config = dict(
    arch='uvit',
    model='class-conditioned image flow-matching model',
    dataset='microscope photos of single blood and bone marrow cells',
    train_examples=97085,
    image_size=64,
    horizontal_flip=True,
    conditioning='class',
    objective='flow_matching',
    cond_dim=192,
    targets=['smear'],
    num_classes=2,
    cond_dropout=0.1,
    logit_normal_time=False,
    norm='rmsnorm',
    norm_position='pre',
    activation='gelu',
    head_dim=32,
    fused_qkv=False,
    qk_norm=True,
    layer_scale_init=0.1,
    parallel_block=False,
    moe='expert_choice',
    drop_path=0.1,
    num_experts=8,
    moe_every=1,
    expert_mlp_ratio=1,
    experts_per_token=2,
    shared_expert=False,
    patch_size=[8, 8],
    layers=12,
    width=256,
    positions='learned',
    residual_init='none',
    optimizer='muon',
    muon_scale='original',
    lr=0.014,
    momentum=0.98,
    nesterov=True,
    orthogonalizer='polar_express',
    adamw_lr_other_params=0.002,
    steps=10400,
    batch_size=256,
    epochs=27.4,
    lr_schedule='cosine',
    final_lr_fraction=0,
    warmup_steps=200,
    weight_decay=0.01,
    adamw_weight_decay_other_params=0.01,
)
Rows from block 7 of a small class-conditioned image flow-matching model, named by matrix and row number. Rows with one number within an expert belong to one neuron, the router's apart. Each number is 500 + 25 x the weight over its row's rms, rounded and kept within 0 to 999. All counts start at 0. Numbers have three digits each.
Before each expert's rows are labels from the 100 images, of 14848 (inputs lightly noised), where the router gives the expert most weight on average: "colour at peak" is the nearest of a few named colours to the mean colour under the peak. Only what is clearly more common there than usual is listed. The data: microscope photos of single blood and bone marrow cells. In brackets: how many of the 100, against the usual share in percent.
# router: router (model.blocks.7.mlp.router.weight, 8x256, trained with AdamW), inputs 64-127
# up: expert up (model.blocks.7.mlp.up, 8x256x256), inputs 64-127
# down: expert down (model.blocks.7.mlp.down, 8x256x256, transposed), outputs 64-127

# expert 4
colour at peak: white (66 vs 21.6)
router.4:538522506513466518480515526535512495497505535519500463507491531471537459456493471501484495510495501466462505478462462519508505499522524501488458504522466473494515505483478509502462457495504533
up.0:512488441471479509512550481455501478525515441487471491502525513537488514516493483504469496523484495478487507491488494535539533468508485539503470502491492487498444569521471526496478472505454448
down.0:482502525482545490477485511502541501470474545504496518529453479482539477490509516476529518484540496505505481493465529476525512506515504496483489498500489537514542482482531474544483506461507517
up.1:482498500480516520517525511504526529466482440453493473529527494508480522512495479505464479518462497506457478474458495548517459513505519502492528507532533481511491491496521492490485472491486512
down.1:500511531495492518479442489539464511515511507531539522477494553496537490477495499473544529489533506479501488495498514499512497469497507482512489510460501497512504517494531514524463533538538505
up.2:497540524499496462490486543497468470504486533495490512501444507454514438519501563526490490519502516539492498445513547506494493563502508494515532509520551491507452495530448494506512488510527500
down.2:496470481479498502531478474532504534472520467476550446504522479533469549467495477498496559481524527496522477548480496441483501429475478532474476516489449508468558497450528497469484503518461507
up.3:501527453525507491506486483517448493523501532489493512502484474528474497499515510498478493564495451499496457511542535495513501499499483511503465467541473546509506514529532557487468489447515512
down.3:502506504463499520493517521476485527474490469471499483492509504490557515518469467470517491482477518467513494464462474496513488508496463470469520482492589483494465506476438493499487458512509495
up.4:494439464488481507452525539505525506510529482470488511518507500488534533495496515477474472501465540544481494537489526504510511489528518474522502509484503466532495510492486487508488542505488423
down.4:490566518500519531527487476478447500486501520529486461478500473526477486538495498533521529502542453480514512490508497504476526492475466483471475483470520516421488498473526509502493468491483532
up.5:511499515482548490470501454546449507524495536513489490453529494484462541468502496544469485482552517478488495443463529495472507488536484533472502484479492491506519529481486529491458503485490512
down.5:511505513508475504514482519437539500484529504525510547517460544519527422493483502495534538471449513501508474534538474522487476505479515493473460465493525498479539477506499476508540509507514515
up.6:517533452517516470491530450444493514495489489532501544464497496498536495544459482500459484520531507511504454532465472469484507478488491492521504479505506523468551529492499497457508501482504464
down.6:458504492550569484496453523488521492472481501475500462523523526502481491508517561509502479504479501491483535512474532515497480503503495476514480486474508513485495469497551488493511545533467482
up.7:510504454476519497503499467552491546521469498545519469529550482479537498520520515508471481552502480541525477496498488489519496482494492485485510521477522498506511502481506464520469531501503501
down.7:519492503524509483505497544468537482482436478504444521495485534470447510478544480481508523461474503456514482501488505550501475529499521490531461485513460511463487455538469506465513476506522507
up.8:447477498478481484487509498540515508493509529521522526455467483515499484534514523505496523520575493504523491544466547524459507491502527463542554455485483457508533478490506521517481499506491481
down.8:550493500494509537484527515475489480524552461490485490546526515458487541496494498527493493468481512501521490486508448470541502507531488524489427502499495502489498524468489496510513520483486506
up.9:505529494475506512495524534538502512492511503490479463510522517521482519481486506495528487487490469499453534443494469514504513440487496531546468507525517536499488526515486526480541480508461564
down.9:475473492528518480505469452491505499509493486499529530462508519476505469546514498514470532513498505500524462539536538521490481533510504501478526504478504478533519445488504512532490521490519477
up.10:504487528473530495547494485480512489503520540463478546452499486496485562500466499511494548479516500486492506497489531461499502510531509472501538519540531476519531520485500449551504496508539480
down.10:511494497525447496466515522523502497521511480549539483555497487486471484529544489445469480501475507515500482491495475495499502491467491508506465480431480516499489490531482572460490493464464508
up.11:514511522453489535533506494536472505470500473488516516534479496496455535523506448480479486506483502517443474521547546478532451516542534524450515479504438493522498522490502495476527487487517527
down.11:491523495520507474502520516433515505532482519521459497484517490530528474497507510522476513481514490525491506498493440534471541518481461490543487528513521514467482491515507502499494506461496502
up.12:501471531495494529489479485506475488499528490505481516488509434517494527519496481493513489546516542523472520489473449470495529537467529460534491486488485504464482494466456501500466530506491468
down.12:497509434518547474488495518499487518463491516524516519471519555514481499494478523534508515455481482466522517484550541493490487493520495532527519491497496481522492516505509504500525462522509527
up.13:496483479458508450511487531493513485502484495501506524460527466502526508530535519495495473506443503509493467484465505489547515492472502488503487481494504535439506499470511514513521497478517496
down.13:519505522529510479522554478535505506482523493517467488508491476492508493503498528515518506495544513511491494518521528533526507511504495532501485515529489461495490543489521430466486488480473536
up.14:507520508534465482535550470476475506509490471502516505500473540531504485465479505508534479506512481516526534503531542493470469510519487461499555541519537506505524540479528490493531504484490506
down.14:497529482442491518504495533478527523488505521481510468476493470454484569529491495504479500516493470504476515493491461516509535500457507529476443448468499487473489492534493455492434490508527542
up.15:508491522457439481538525496434482489478508480527555487495473450453477540495517521502473475536498539528500474517474487493453482534537508460545524515508482484515470515515501471501507496534463488
down.15:471494461523552544438498509536489504482507523453448514499540523521510453517487495520503499476507476492502514499504482517538545462499487559479486476513499496516524506490504529489498539471524506
up.16:544531501495489491511514544487479473532488523466507473503468502486523498518489510485486491496490508521482524461527484517533497508498471507503460507506503496534439437482528514552472511502510504
down.16:497470492501496531461512514462503511498510497510490542463515492499499493521506514553468507531561487535539486473495481492477508487506480510517479504539496475476517512515518481483490496471494505
up.17:537462514464530435481485500522497450495537490491525482463484512483486507493482515512492510478476515480456501472521504478487499521503514517497526514475537501500540501500493470520527552461510530
down.17:452505466492501516486519535487510525503499473515488529527476481525529512522550476500566472515499477540520502496498523479511512487507497503507500486494410495494471505518496525468489511514522503
up.18:481481486511482506491538557482491515506480493507512547445481515529477463525535491510526467507479484496510468484502511475531473506491514504447474512483488508501488509464529552507506497528474499
down.18:518541483499532518491509456533492469493535515486517427489538488491515471456455461513518501533491530498488512496494496533459485465490458502536472464506487504505527519554467487496489466506506456
up.19:522484511489513543489520501495485551487483433515507525485498469487506509491509498543490501534483491478534540492459515490525501515518528469553467455467539523503511547474532522486500521437538504
down.19:461516502495452473515508487453483488501502496487517455515498519508479487504472470527533486473502460465484483520533514502485458471496482546499529500533477499498470458486473467481502512547470522
up.20:515467500489533512473517456502471479506542484487522533507512510480431485536500492506503493468461481494516504505458511468529468507480514524470464484537514521457526489506526530513475477457452531
down.20:507546515527457514537513553448544506462499476475491470483499496527544495451520493505487518501545510500489488480512491500492513492531488459532519534466491491527477545466486485472502522513532455
up.21:488491502489502542517471460512492522523471528482514466517514491503528546481470519500546478534504477484537495508462472521489481492539488492490449501510534459526499486487523502469498454514490528
down.21:506536543498465467502486517500512496508543478490519514498525540505474479460525484448457506492504492547500450501518522487465464483474515509490521517514436530465472522512489531575502552521489482

# expert 3
colour at peak: grey (74 vs 22.3)
router.3:481478495503478486449489492547485537469487505555513489465472496494506509535518493499525493482470549515516479480511449509486481504496479488507434451482497549479514472486492495477470485474489498
up.0:487539512494507514496522487491506453513446492496510505498505491462524504467465518476525536498485523521482476534490483511559493477495498491496491501497509479496514523502482524521498464528498517
down.0:520514501520517450529510499491508511510570531520503481535537486510483501544541504497506508527494487468537530496529537500506497493520511478493500470523502519534508500486506464466516511496498510
up.1:492509472506524480467516481507496466476489512507507498490506514485464534453489483500528493478513501496472501484441491528463489477505536490537504489499489562478512473504508488464523460488506515
down.1:515470523464493524557462542508497497517503518480476532526484462506537454549500501525500542515514456552528505511529465498549507549508503514464520508502503470568465516516519491532509568480496496
up.2:457498509548475478486523500496465476504485485511511488461540476530507490465531494474505500501499510510479502495492474504501461499491516484449485545509487524514548503519511524510477492494533475
down.2:490509504451494540499485497491503501466482504505490536544440527468464555489482515548477511492539475494512515488491492563501512512479491522536485456507488498487497488501494526519478512492495494
up.3:544507535548497497464509504517508469480475529528477520546501494515497541503461525518510508441502477491472515456499493484532537521531540458449525448492500483513529518528487549466498499509525490
down.3:488532455427509510542459568489515543526547497454504542507488465480505464510501470513475492496503523481490540528517563465501461480472480518511484525507517504493478471463520454517525473516497505
up.4:508525539488503503527503542498445498506528483469503483516510522493499527461458513464499480431478531514513498495463524471492491486550483460527511518503505528529491515465514498489542493535475494
down.4:494484473517473492496535451533542484514478520521482520489521483511511458529524475511489490558498468510492491483538496515520502493450517541478502512478452462442504461522530497481457495445480511
up.5:510509497562511526462514495465493512474523463469514529477501487552490500482482489459520466511497520511502523509532490463490436493576508482523512492472503500463529481494479545523501540504474498
down.5:477478506457481498565489479523499513537475512501493485571512507447504489501472497507444523471483465487497494482473506491519533500459485516493525524517467488524465521505517469500493483504505474
up.6:513478493492508454471499512512491475492550512489530500484469518529491442492505555512505529497483493530519490510488517506539520537528522555501499524479531531511513521459481478536522474520544503
down.6:489487452477500500530500479482522512515514507509471510493538476466517492510492458507481488537535551528502508473516472457460491466450496491471507502515432532454505470523497506472470534501487495
up.7:536498523499511488461529499501526506553515493532482529518470482476476471458528522504503510503531453471471510533500485553539521526478511569513516472560527506499480544487477473517488456533513571
down.7:474493470495498522524507515528478499477502467460498499497510574534520530497459461485512499514486550553541489485526538474523494475497515461502516521459480528493528498511543509506520581457512451
up.8:492500495527511502522518502498537478491494514515523491502512532568477505493478533493474492526450526466520494481555527518497522502492482501505539519517530536469492515528477501508503477487494503
down.8:516498474480521499511485538493457526479497491461493542527526517530541517488444484478495502496505506521505497481491464455465526543536525492473450511489463500512490508502496506505532500485537472
up.9:462502507462527527474481512533481481516512534478473498491466506469503509458506465514466474516524480536507489478459501530493517498508491474528496498510512473495485461523511546492536497510503487
down.9:508522490482477470493516496483507483455492528517497493500545470500507512500534519471530541494480469494493559508491494478500501511495515487456481523505506514515528549479477481501489484508472524
up.10:478502479508509517498459479456535493482481524471486477517480481548485509523477517515563508476476489489491530459503528539482501456492463492502509509495519446506481489495499447481538484500490489
down.10:526502475490526475456522570483468466531522521533483499542492530486532500508474484516485501487533503490522493531467523509501499539484507527500502533490425538506477521492534513514534525535476485
up.11:512490516448529473476507487454559512477486510518482498487481470475495501493518471491473517485505483512502451470511453535483462487509496529518477520520499481505525479536529507491503477485523474
down.11:504504443528474512540476514542471480474474472504474506455481472522485487517538487506525512527536509483501539515496546507525483502503520455493508475506491482517539525494497491544490531491506506
up.12:510508476483562492499507452555495478516475498549510510474503484516497508547521497509454463476504444502479490484528486508472481545502495457480489501507528472515497486497520531550517508537532461
down.12:477482502505495542537496551447477536494475516485486482528499494496478501506516526526526522498494554502532481566468508488508491454528490548522514510481452477469469488499502518493474504458464515
up.13:573498497523476493502472523487470515525498524494503518486493457563507483516512495508549507493473500499476522568509505516524528516513494474517542525511478473529527544507500503523471486485512507
down.13:512518528486506481472533463499516486484532456469502487512513515456497505520488529493444487553551500513516501473492506464494474483499480529465503494507514469474481446495515504489542522520462503
up.14:524462502504451504481521506509536518494464504514484539548455503522475498528533447532480485521477523497515503528524497540526470500490471458451484587485491507488472486560482487517535495540462510
down.14:494531479509556500529436508515493505489564485521491476499540475504481499483483526474476533492467470491496498466473495476478546508549504535515505425498510480508511538463481529490454486486526499
up.15:491477486447520545522460522520482497535517470524439482493519504523455493580495529487497530516526511482482497489481470563571507447494503520474482494462496511473494519476495506457521489490467509
down.15:491531533539425473487502471466550499505464489488499514496481456502533503445511518535507442468517468496471507521514543481485479530511471516504521516494519495548515506508491485527502511494509525
up.16:500542428458532518524493485534475495516500467475481515507472478505492551496506491527520532488524495514514523466480464480471506485517501500488539515553509510503494505473512537506501483484505503
down.16:522477585498519500484485503478542519504498498524491496521533523475514455539515526472463477504522469470490481512472518530562471496538514488495511493438495489502502505499513492531523509515499468
up.17:533500493544486482505518510503539486494532512513507480518515507489504465458448544500538515504486473504503460512513474489482484534488475503455461531500497483488514502414489476523526543541435478
down.17:496521524501520512542487484474472463485450492475524501491499500507488512545508510512470481504507493484502533510458514543536489481550523497529539494524515459533478507569524508480474491461547472
up.18:526468511503503474493533501530492466546493550504487536509483510520543495514475492492520491500485465506531501522495508500513487519487527485458549479526454515513518504506492482493479573513528495
down.18:482495494509492442468526477504485522504495502504506526541491483488467484480509475520454492527510500508489495501544524510519509486505502521491536527484479538522508466478500492481545485499456523
up.19:455527503486492545487509481481478494546499517471495525473518489504480513511488514482519498478476484495527493469532516491463537539514520506498544531531488471485460501485539463503532470540459502
down.19:535473508495518471515476470537503518480557493520504488537459524497540486478548493502483539502534519515467495512450501477506471434483506498500479482498512524515518506473467521494470513479578510
up.20:516527491544497498474481515527514504494493486478500505507487518460528477515460510504487517537556489564530508529504507505529541472562508524533498464504518476489497489486466482456488488514480547
down.20:506490510464526512529505479464484492507491532492463458481493502533497523472527485520493489498472477456448500478497464525441475498451499518453481525464506515522505500513524487537549510472503434
up.21:506508511550539518509516470516486545458496537499500495535489512509509462509507529464511517508508460497539518509519485500481471485521526476500551530491525517528537501510493496485561498479488516
down.21:519526496466470500449525514527493497552492462513497494489494486469490512476487478521504459525531514510461491485492525491494507547500480524519439494518483506485484492475528480540501498483508498

# expert 6
colour at peak: pink (60 vs 24.2)
router.6:516506509527524472479501503516529478467508502502501517421465490506473478510471549470468482514493528497490475502478491466540504511441470505512468511479516513477503513518494468464525509487451485
up.0:525564517472507479498459508502477483504512467481478507490481478491514502497473526512515494493474459523484448480536494509518521494504488530511467503478528482507538539582495515475458526504512517
down.0:482452486529510512541514507514533522514495539512517525495532512473513473495518484510507511483494490481514510530475501503484468505493495468498534513510531534467456466418508483515552510485473512
up.1:451501550468536534453533492541505516519476482470463477509524467517494473498515441475483510537532491564522561506474485473501464507509507528540515512498471516519536485477475498526505505507489514
down.1:515528459516498463511519534471478484472486521510479515506529533460503511510504545522517496468466499444555461501531536495506464521499489477495459511513515505465469493515528490454499497518510485
up.2:491498478505425516475517535513479487543460503500483496548449566533494456494492556486554484484520474479482516463499497484531507546513549501509552493544470503512513520528484502505509493481499497
down.2:492501487480490498501522485457477502527556507522507519500503491479536578431503438502498517510555527498501528509491491525501506503493478498468477524516507501442515531439498553515504492540497503
up.3:459479490508495517555513494507480490527492514477526558511529475505450504478518481519501504521493537442494544531507529487481510486553506530481517526471521531524474510533455514518465510507518474
down.3:537498482464487523465476531472491484488501507478492485501496469495500503498515462523514495508509491525513523517517481512502465462499504469518491513561458497530532465501489512514495518503478495
up.4:519490502501482522541456464461488499486491450508502518488453545485488491480503523503516518503518490503506495499530550476513499500498505482538531486511506461498584506495510454497499496567501500
down.4:460508494523541438460520540546498535524492503469512474487528431488500495508483521495475502474504490493509482518494459497495488507485511500499499506516478512504448460502491504466489464476521469
up.5:494574492507498488470529537529512496540465477499490473522477530492550496489507487510467431542530457498543524524441471521521518515535499472499503490540523540503443495515496455498534466482502494
down.5:430494481528498491468469523475514516523533583507555538474504495496454502506497570507464493485504526491514473509557507505492519509491450480510497552530492521535508492453507495485475545490440450
up.6:506519537497477525505520484520530488479511447502524498511493529494519495482516446524503505531449489507507448501523498489500487489530470507491537537493514506532531491494518476519546500497523477
down.6:538491520529469463486510467518518464474482480499508525481549491506484520519498507504495530491537480505522517499497541514502513548502553516515486520533495498471499514473495482500486497518526531
up.7:440523515529525488451500518499499494527512495517506513546520536487488504502489485533525447462486518485503519497497487522481493505511493476525502493522541497472497503479491493512507452497490479
down.7:531493510477437511497460476486461464481556511535525481445503515473502483468527536439460517528483479525497501478500512473522501461470504508514488525517500519489495508507500491513503535496483516
up.8:488459518529524516489508494475535519524525510512462505530515519496491511551516479431465500531508490457514529470536511516488532520485546528478466526508484515508492534508495467487462522532518526
down.8:466498517469484473532488479506473532481511465465507497493482507469523480465486499537479508538450495531502491569510499498507462488506475497528547496510464531522492478493534475492509479505529487
up.9:496481548481498517486501503498533494476466459465523513483491466479490483507504508472500515489461520471526450479518486531461491495513483510518481493511522491520485475526501529527457520526508523
down.9:503514476508479488477516499514465514490526511506494495529471485532522422524500499479527490494507487559446493507531469517485489492529486463521485483474514542528519514462492486434491489512536514
up.10:471477494492456515541487524472508471532499516497461481538438507510512480513494465525480486467498480470524557500530515501482498479518521497510524454498508488501470525510507478539463489507533507
down.10:517493558473521495446494513476513513531506488503502532481510481518494504473512539496476498512538513540482512495502524490500516520496482528488510501548503546524545491480542483517524505486464500
up.11:553482518531543543500518514529503518491549529545491544539521514478519474499521504545532522527464509523501500499542511506456477504510499511541545462494474505555529470451508534514523503504511496
down.11:499522518514517489491504480537491496473477527465493483463446512507476503479498509477471500552511508488503441546517550527471534505520500522519553502487478443516513490518525482489493513523496522
up.12:472523522515493520473489508459498481486521492483511490517517510516512458529456511484523521515526479521543514502526554500481518483492526475512516527525467513487483499423476522500508502530522505
down.12:541484487488499465493511508553518501495496513501500469469492515501498540494519486501464524454473502509469517525463499503491505490488482536540547456486532509499481502543470483496479510484484508
up.13:501541484501530513465487566500493512520474487459478485515531516528497481455505474489450540533474496508505494498491474542479507492516502530479495478513503489513474517487498482486503450503574512
down.13:486489467511521508525512468503470505488493503504460508466468526511512508527478488458505456476514509522435492473515520485504496462493525492484483480526486520507497497550515483506495529524476463
up.14:455474498471480505509500487537497473506483510478449471496460531485484515503451443522497487450471522497445533469508511476486464495499456467533529466473504485494494456544521484490466480501488496
down.14:496498518530501508501449475537489498505443495531499550467504507507450487485537501496499515543459521505515482495497507587512531502507508508544527502489499488485490531493526476529519513471509483
up.15:451480479494507509482473510543489506535459525520465501486443518487474503508529476469458506548506503443576546522469473484477543491501491515508489475559486478482485507498498499506524506522509492
down.15:484514487504498462501534500460474499522523477469550540524518482491511503574502512523500470487466500510545494475510490497491527499532484460483472513514495540478499546494523458507457542459521472
up.16:476453483507497518478488469486529450467474504497490531506481553506486502486532452513527508515452515485513530476493497430442456482510532494489521496502512472488476496506495501535494485485527482
down.16:511492490492512471504504506522510526508510504516480493553511544468535532485471516488454472523515501480492474497486494564509501525509503485509523505520490541496491483484463511487545496527485517
up.17:471534481477545512537518510471519454502492502483491476502473520466460500509452506505507518476492517505502519435552529509478501470449526494472502483520508537562468507494537518491528412473508496
down.17:485463508514450528502480482510436468517526480531477495554481449501529534517539473506493497487476533518472488523477482511513502529506472512511522481482496495497492481504503505530440537534492477
up.18:447510463481514545498518522545455508498505486508501485528512516456476508511521443517519531524484534475482520477514519492484476470517512472500501488468467495523454496552505472457536485496498504
down.18:482502574455467481494521500479539491492538434496512474520525494546500503500498507513474485501449507520507544537485507490507518484508494511472503498502517544520462488494474535482508471481527477
up.19:500457492476526488512493500505535518478466484508485506544497473467479510495488479525502486512537534510473537540468531502463457537532545504513527459529495488525479477450498478493493439537482464
down.19:534518490475515486545507575537517460463479529499506511473544490485503523559511487498523511493510476493513482492491540499446476503526469469504487518481541479488499507510493465490491489480512506
up.20:501466495477495482517476466503485478456515483474515513514497538477531480494500494525485508497491481496496489477485501498525502481473469467503529482548497523556540534467479472527492487539513450
down.20:507539515467512514488543487480480485487510503478476475465513485499503518527534460514516532462494498535503540490536477505482552506510494507490510501546499488495507516486518473524482507475504506
up.21:467486567472534450547486473504472507546505483507471489517495485502511507500482533495551497506474480512496502495482487534509476531490484499484489491496477497523522475529483497558516536562472478
down.21:540487499498461526450491514487504485464477538493556494488484506537487481461497468506479486474526523503454505492501552498490508449503532512498516501483519512508545525459552506484485459480520501

# expert 0
colour at peak: purple (60 vs 21.5)
router.0:471543511468482527501504544510489471530508471497493462507529487521492511508550516526493521468505550535507513503502520465481439519478515491497528501541519541489503509501524521483510475490487457
up.0:482451505479488531489514497530535517495535523459503452503500519505490527506561489510524502501500499454508518500489473493473507528480499544481459526450473462506514511479511487483519533476438488
down.0:472488493513519473539499457478515528475491510498505517478486428476452478562509472477499501520497512530519471497536537486490467469504505536483565499534483510500501483493496476506445518516500544
up.1:515485501504542504546438464518522460487520520467470537500501529501514491483553506502484521477496493504485506495491519472547548484523487470520501508520525500504521522490503492497482507497511497
down.1:515535494486507522490508501481478497464477475516515487480497491504504531447529484531462506437500504516501492493548529527477546521530508525509490493556503472526474507534528516499460475462474479
up.2:462509490463545492473489487516500466504519508490473485498513532486477509474537518527478498539469493481499501517515504514487518463460477547482513510475476537493472500484541502481479464472561538
down.2:512502516508513478499502470518564529472495472509515513479487507485515505528481517489493512488548461492504523497491536491534495510495493553496532511520511498488492551523475507486487508499417530
up.3:442482496503470492470518523489514484476505505475500504493504493443494525498464472489477515518481469461456451523527502490472457476530495487539527505510446496460488485523488470474559490545542478
down.3:516483520529493513516502480517464517512508473470516517511539520538537504463523500499506478533509536508534506522494577493501478507521509446486517504532510519511502476512523509542528540492484506
up.4:496501515525561481553485466501484529488509522458508465482510507485554533492556500507469496486510496507501519528532451521522536503471501489502504490480522554551486520544494501486474473462540531
down.4:493529481529542543500495486479491480453508528495545513503516526484484470528451501562482499500481494461483506507505478470495498441497497479507525508467535477496511500528508514462482483491464470
up.5:497558476452514508506491458506516516481492537499474511532511514486507477504517494507563500472512484502468522488483480502495542498525476491514467472500517469537433430540489451452507545489491549
down.5:500471471523523482482494505479510501474495489505470497469495535480512537503496490536479519550493522498518504462485535488505505495556487516524482516451439527512510470512518496492498515538534492
up.6:535478478487470504549509471493496476471533478521470483489469484522530510472515492481503459509469518553492506509475483515521453481502558505509496468481512474475508485459504505516527531518514472
down.6:491528488494507490546535483500519496489516482444505491545518493478484486514484519478480544444501476477490499478528516499475513541489488459481504523472470541492495501520490481473515489501530500
up.7:490454499529499510490477487489534511516469523528549509510468542518488447488498493484500483484529536509474541507525502525495514539459500475521523488496520520486455500503458490530486482508512481
down.7:516552526482524483485473461539517493507493501522528510499522515465489501519468496524479511515433481489523506480452500496471517483475490498482516486526458486493500503576534494493471506472492476
up.8:542462509516504499470516514491514515493510478492565478491496510518525527515450465504514483492505530502487502500548509524497511467501509505467503509433472537544515478552513502484454548499506503
down.8:508495489531517426525480475521488500513485547473480513505461473503482454489540522471491529462472466503491473536497480488501463446544529491530508535487513511556479472457488479484548451475492543
up.9:484462502494511530493499514450497525473493510532505470489463531502492519518472541511468524475521519490453488450494474511516466437503486508504448467487485503474493470485490514521489519538553534
down.9:473502496518496473539481458518500522500517524491546528551493505538481480494508488494509495532472478477477497546502528500493508522467488504478518560468492522496510495513503489454485515501443484
up.10:526502496550476495482507515539421476495480491501503478478516488466479478487493482499486494513508498466511510490519493499513497496501507489496486495492489464485522521462513466511503508525498480
down.10:442499489476513523470503499466497519512518538481526534486536495520546529530514458521529446473525492507467549475486509481496506493475508520492532486498493506467492457497489495511482499491481513
up.11:516481461518528498503508488503459491532560476499477497470474502475499522536561494511507485510460533468491539435458511504499517510555521553498526500467525491509493483471500530520511486484503516
down.11:519502523493447516481469504512530522491464498524525494508533490517532484485472489492538519497521447544481461565538466513493501482463514477521472471531478508492506516502529482503508532528511507
up.12:503465478514466495464472470520452497506494538522490501481488537495504501485476478483475475466489474471447492506487554490525456522516543517467527485521480507487518504496496466549469492490509505
down.12:518514520517482504543495508512552505471542480515483506561526461494479476444473507479507491520519516483518529471535474490471511472500446511555494545502502499513499458487472508483507526513500469
up.13:468536463508524468509489517537532487532498477485539461512484523479482469475535527514524480494486516464476529475523506496550491535489461505540502501507477488507512492497499467486505512528516497
down.13:502466558513505533508493466498495513463497531528486500512463508528515559526501465523503523533511452559504501552496506538474514498511544466470537487466515497528522476505531530576519471490453509
up.14:499544523508474550463523539529489473495510491488442463515525510471562535519547492533478477562502495539495538498471495515497526536533483493469499514519490498502557499516459504489492496474506484
down.14:487492481475468503498479516456498477496559512471505467501484477512491504524547485500490526460491468508493503480464516519477495528534519536532494491533497476494542492465511493482514499504525474
up.15:465546506533511509484516493497529460513526480489496540493509523496565486513479503504480497498482459536516444520515530505528530499489506469433505500464464506487559538494526497485478514527486486
down.15:508491480519486500488509483499510435517512527507526467487522508483420494459485484500520546519476548491464527488495512504486502458477470480487509518550495467462485483522482531534551537484498500
up.16:506537497511542533505495552521490468501476482488489452516511511512515524527503484475473479456499489521487560494485492509474550504488499478518510516511511466462547506468483476474474495489464499
down.16:518515497495518444473506455495526457474504522509487516493491491502473492509532497507486502472498511525480495493460493481547532537527501536485523474492513492481498485496504482550532485531501498
up.17:528538491460485500514516519508480503469476478480492537514477497482509481505517498488498535505495480502466538453500509502511488481524527528480517477480478541464459501455498461501503512485509490
down.17:509536539483506515479483512447475511566475512504487475492496535516529531498515504509537520497508448538555470520505492525501479512459472502508500491514503514518541506535500556472499462468480483
up.18:508489473495487523490553488469502499495522478536450513548491485523503480501505553462500504518475492520458487523487518504466490561502486479526522530488495489502481481498528515482561535496500485
down.18:490517508537535473508465513492497533521483492509541489466503520478496509504499453571468490483530481452555505490493470478532521459527483494483497460526521513515500520483476464487446458476480506
up.19:526518515480499471494536480517489532532501482493486522534546463534500469517500497521511478498517472519533508483533485485524532568477521548479439477538492483498520481494500474513503518455488536
down.19:506506466517507547479486493476502463475527521502493476456488518480506489477475513458477492527483536494493490520522554536495499493523483486518554491510478504514524532512474510510468494550516459
up.20:487535532501504517506531495522499525500513503491427517498504484504508506531448495528510486511491524474483509508560492479434513457491518450529462496517504519510536471465480525487476493473537472
down.20:453503493526503486482509494477504532523466543478501499495473508512522506488477533468529545507515501497507468489482495548510470540475495517482530483513503485506453503467493470500510508512479549
up.21:465499495493515482491487514486533512526512484476490516498516470521478494526542549504471496485519533462452532468511527451473501486510529513522572489485500477487523508488523492505518509481474530
down.21:530511492546480517508490465504488519467471508539524481513467525515533492464478443489524505500472485515504459549468507516551537511453487514506462488515513537490515450483484502494488490507499463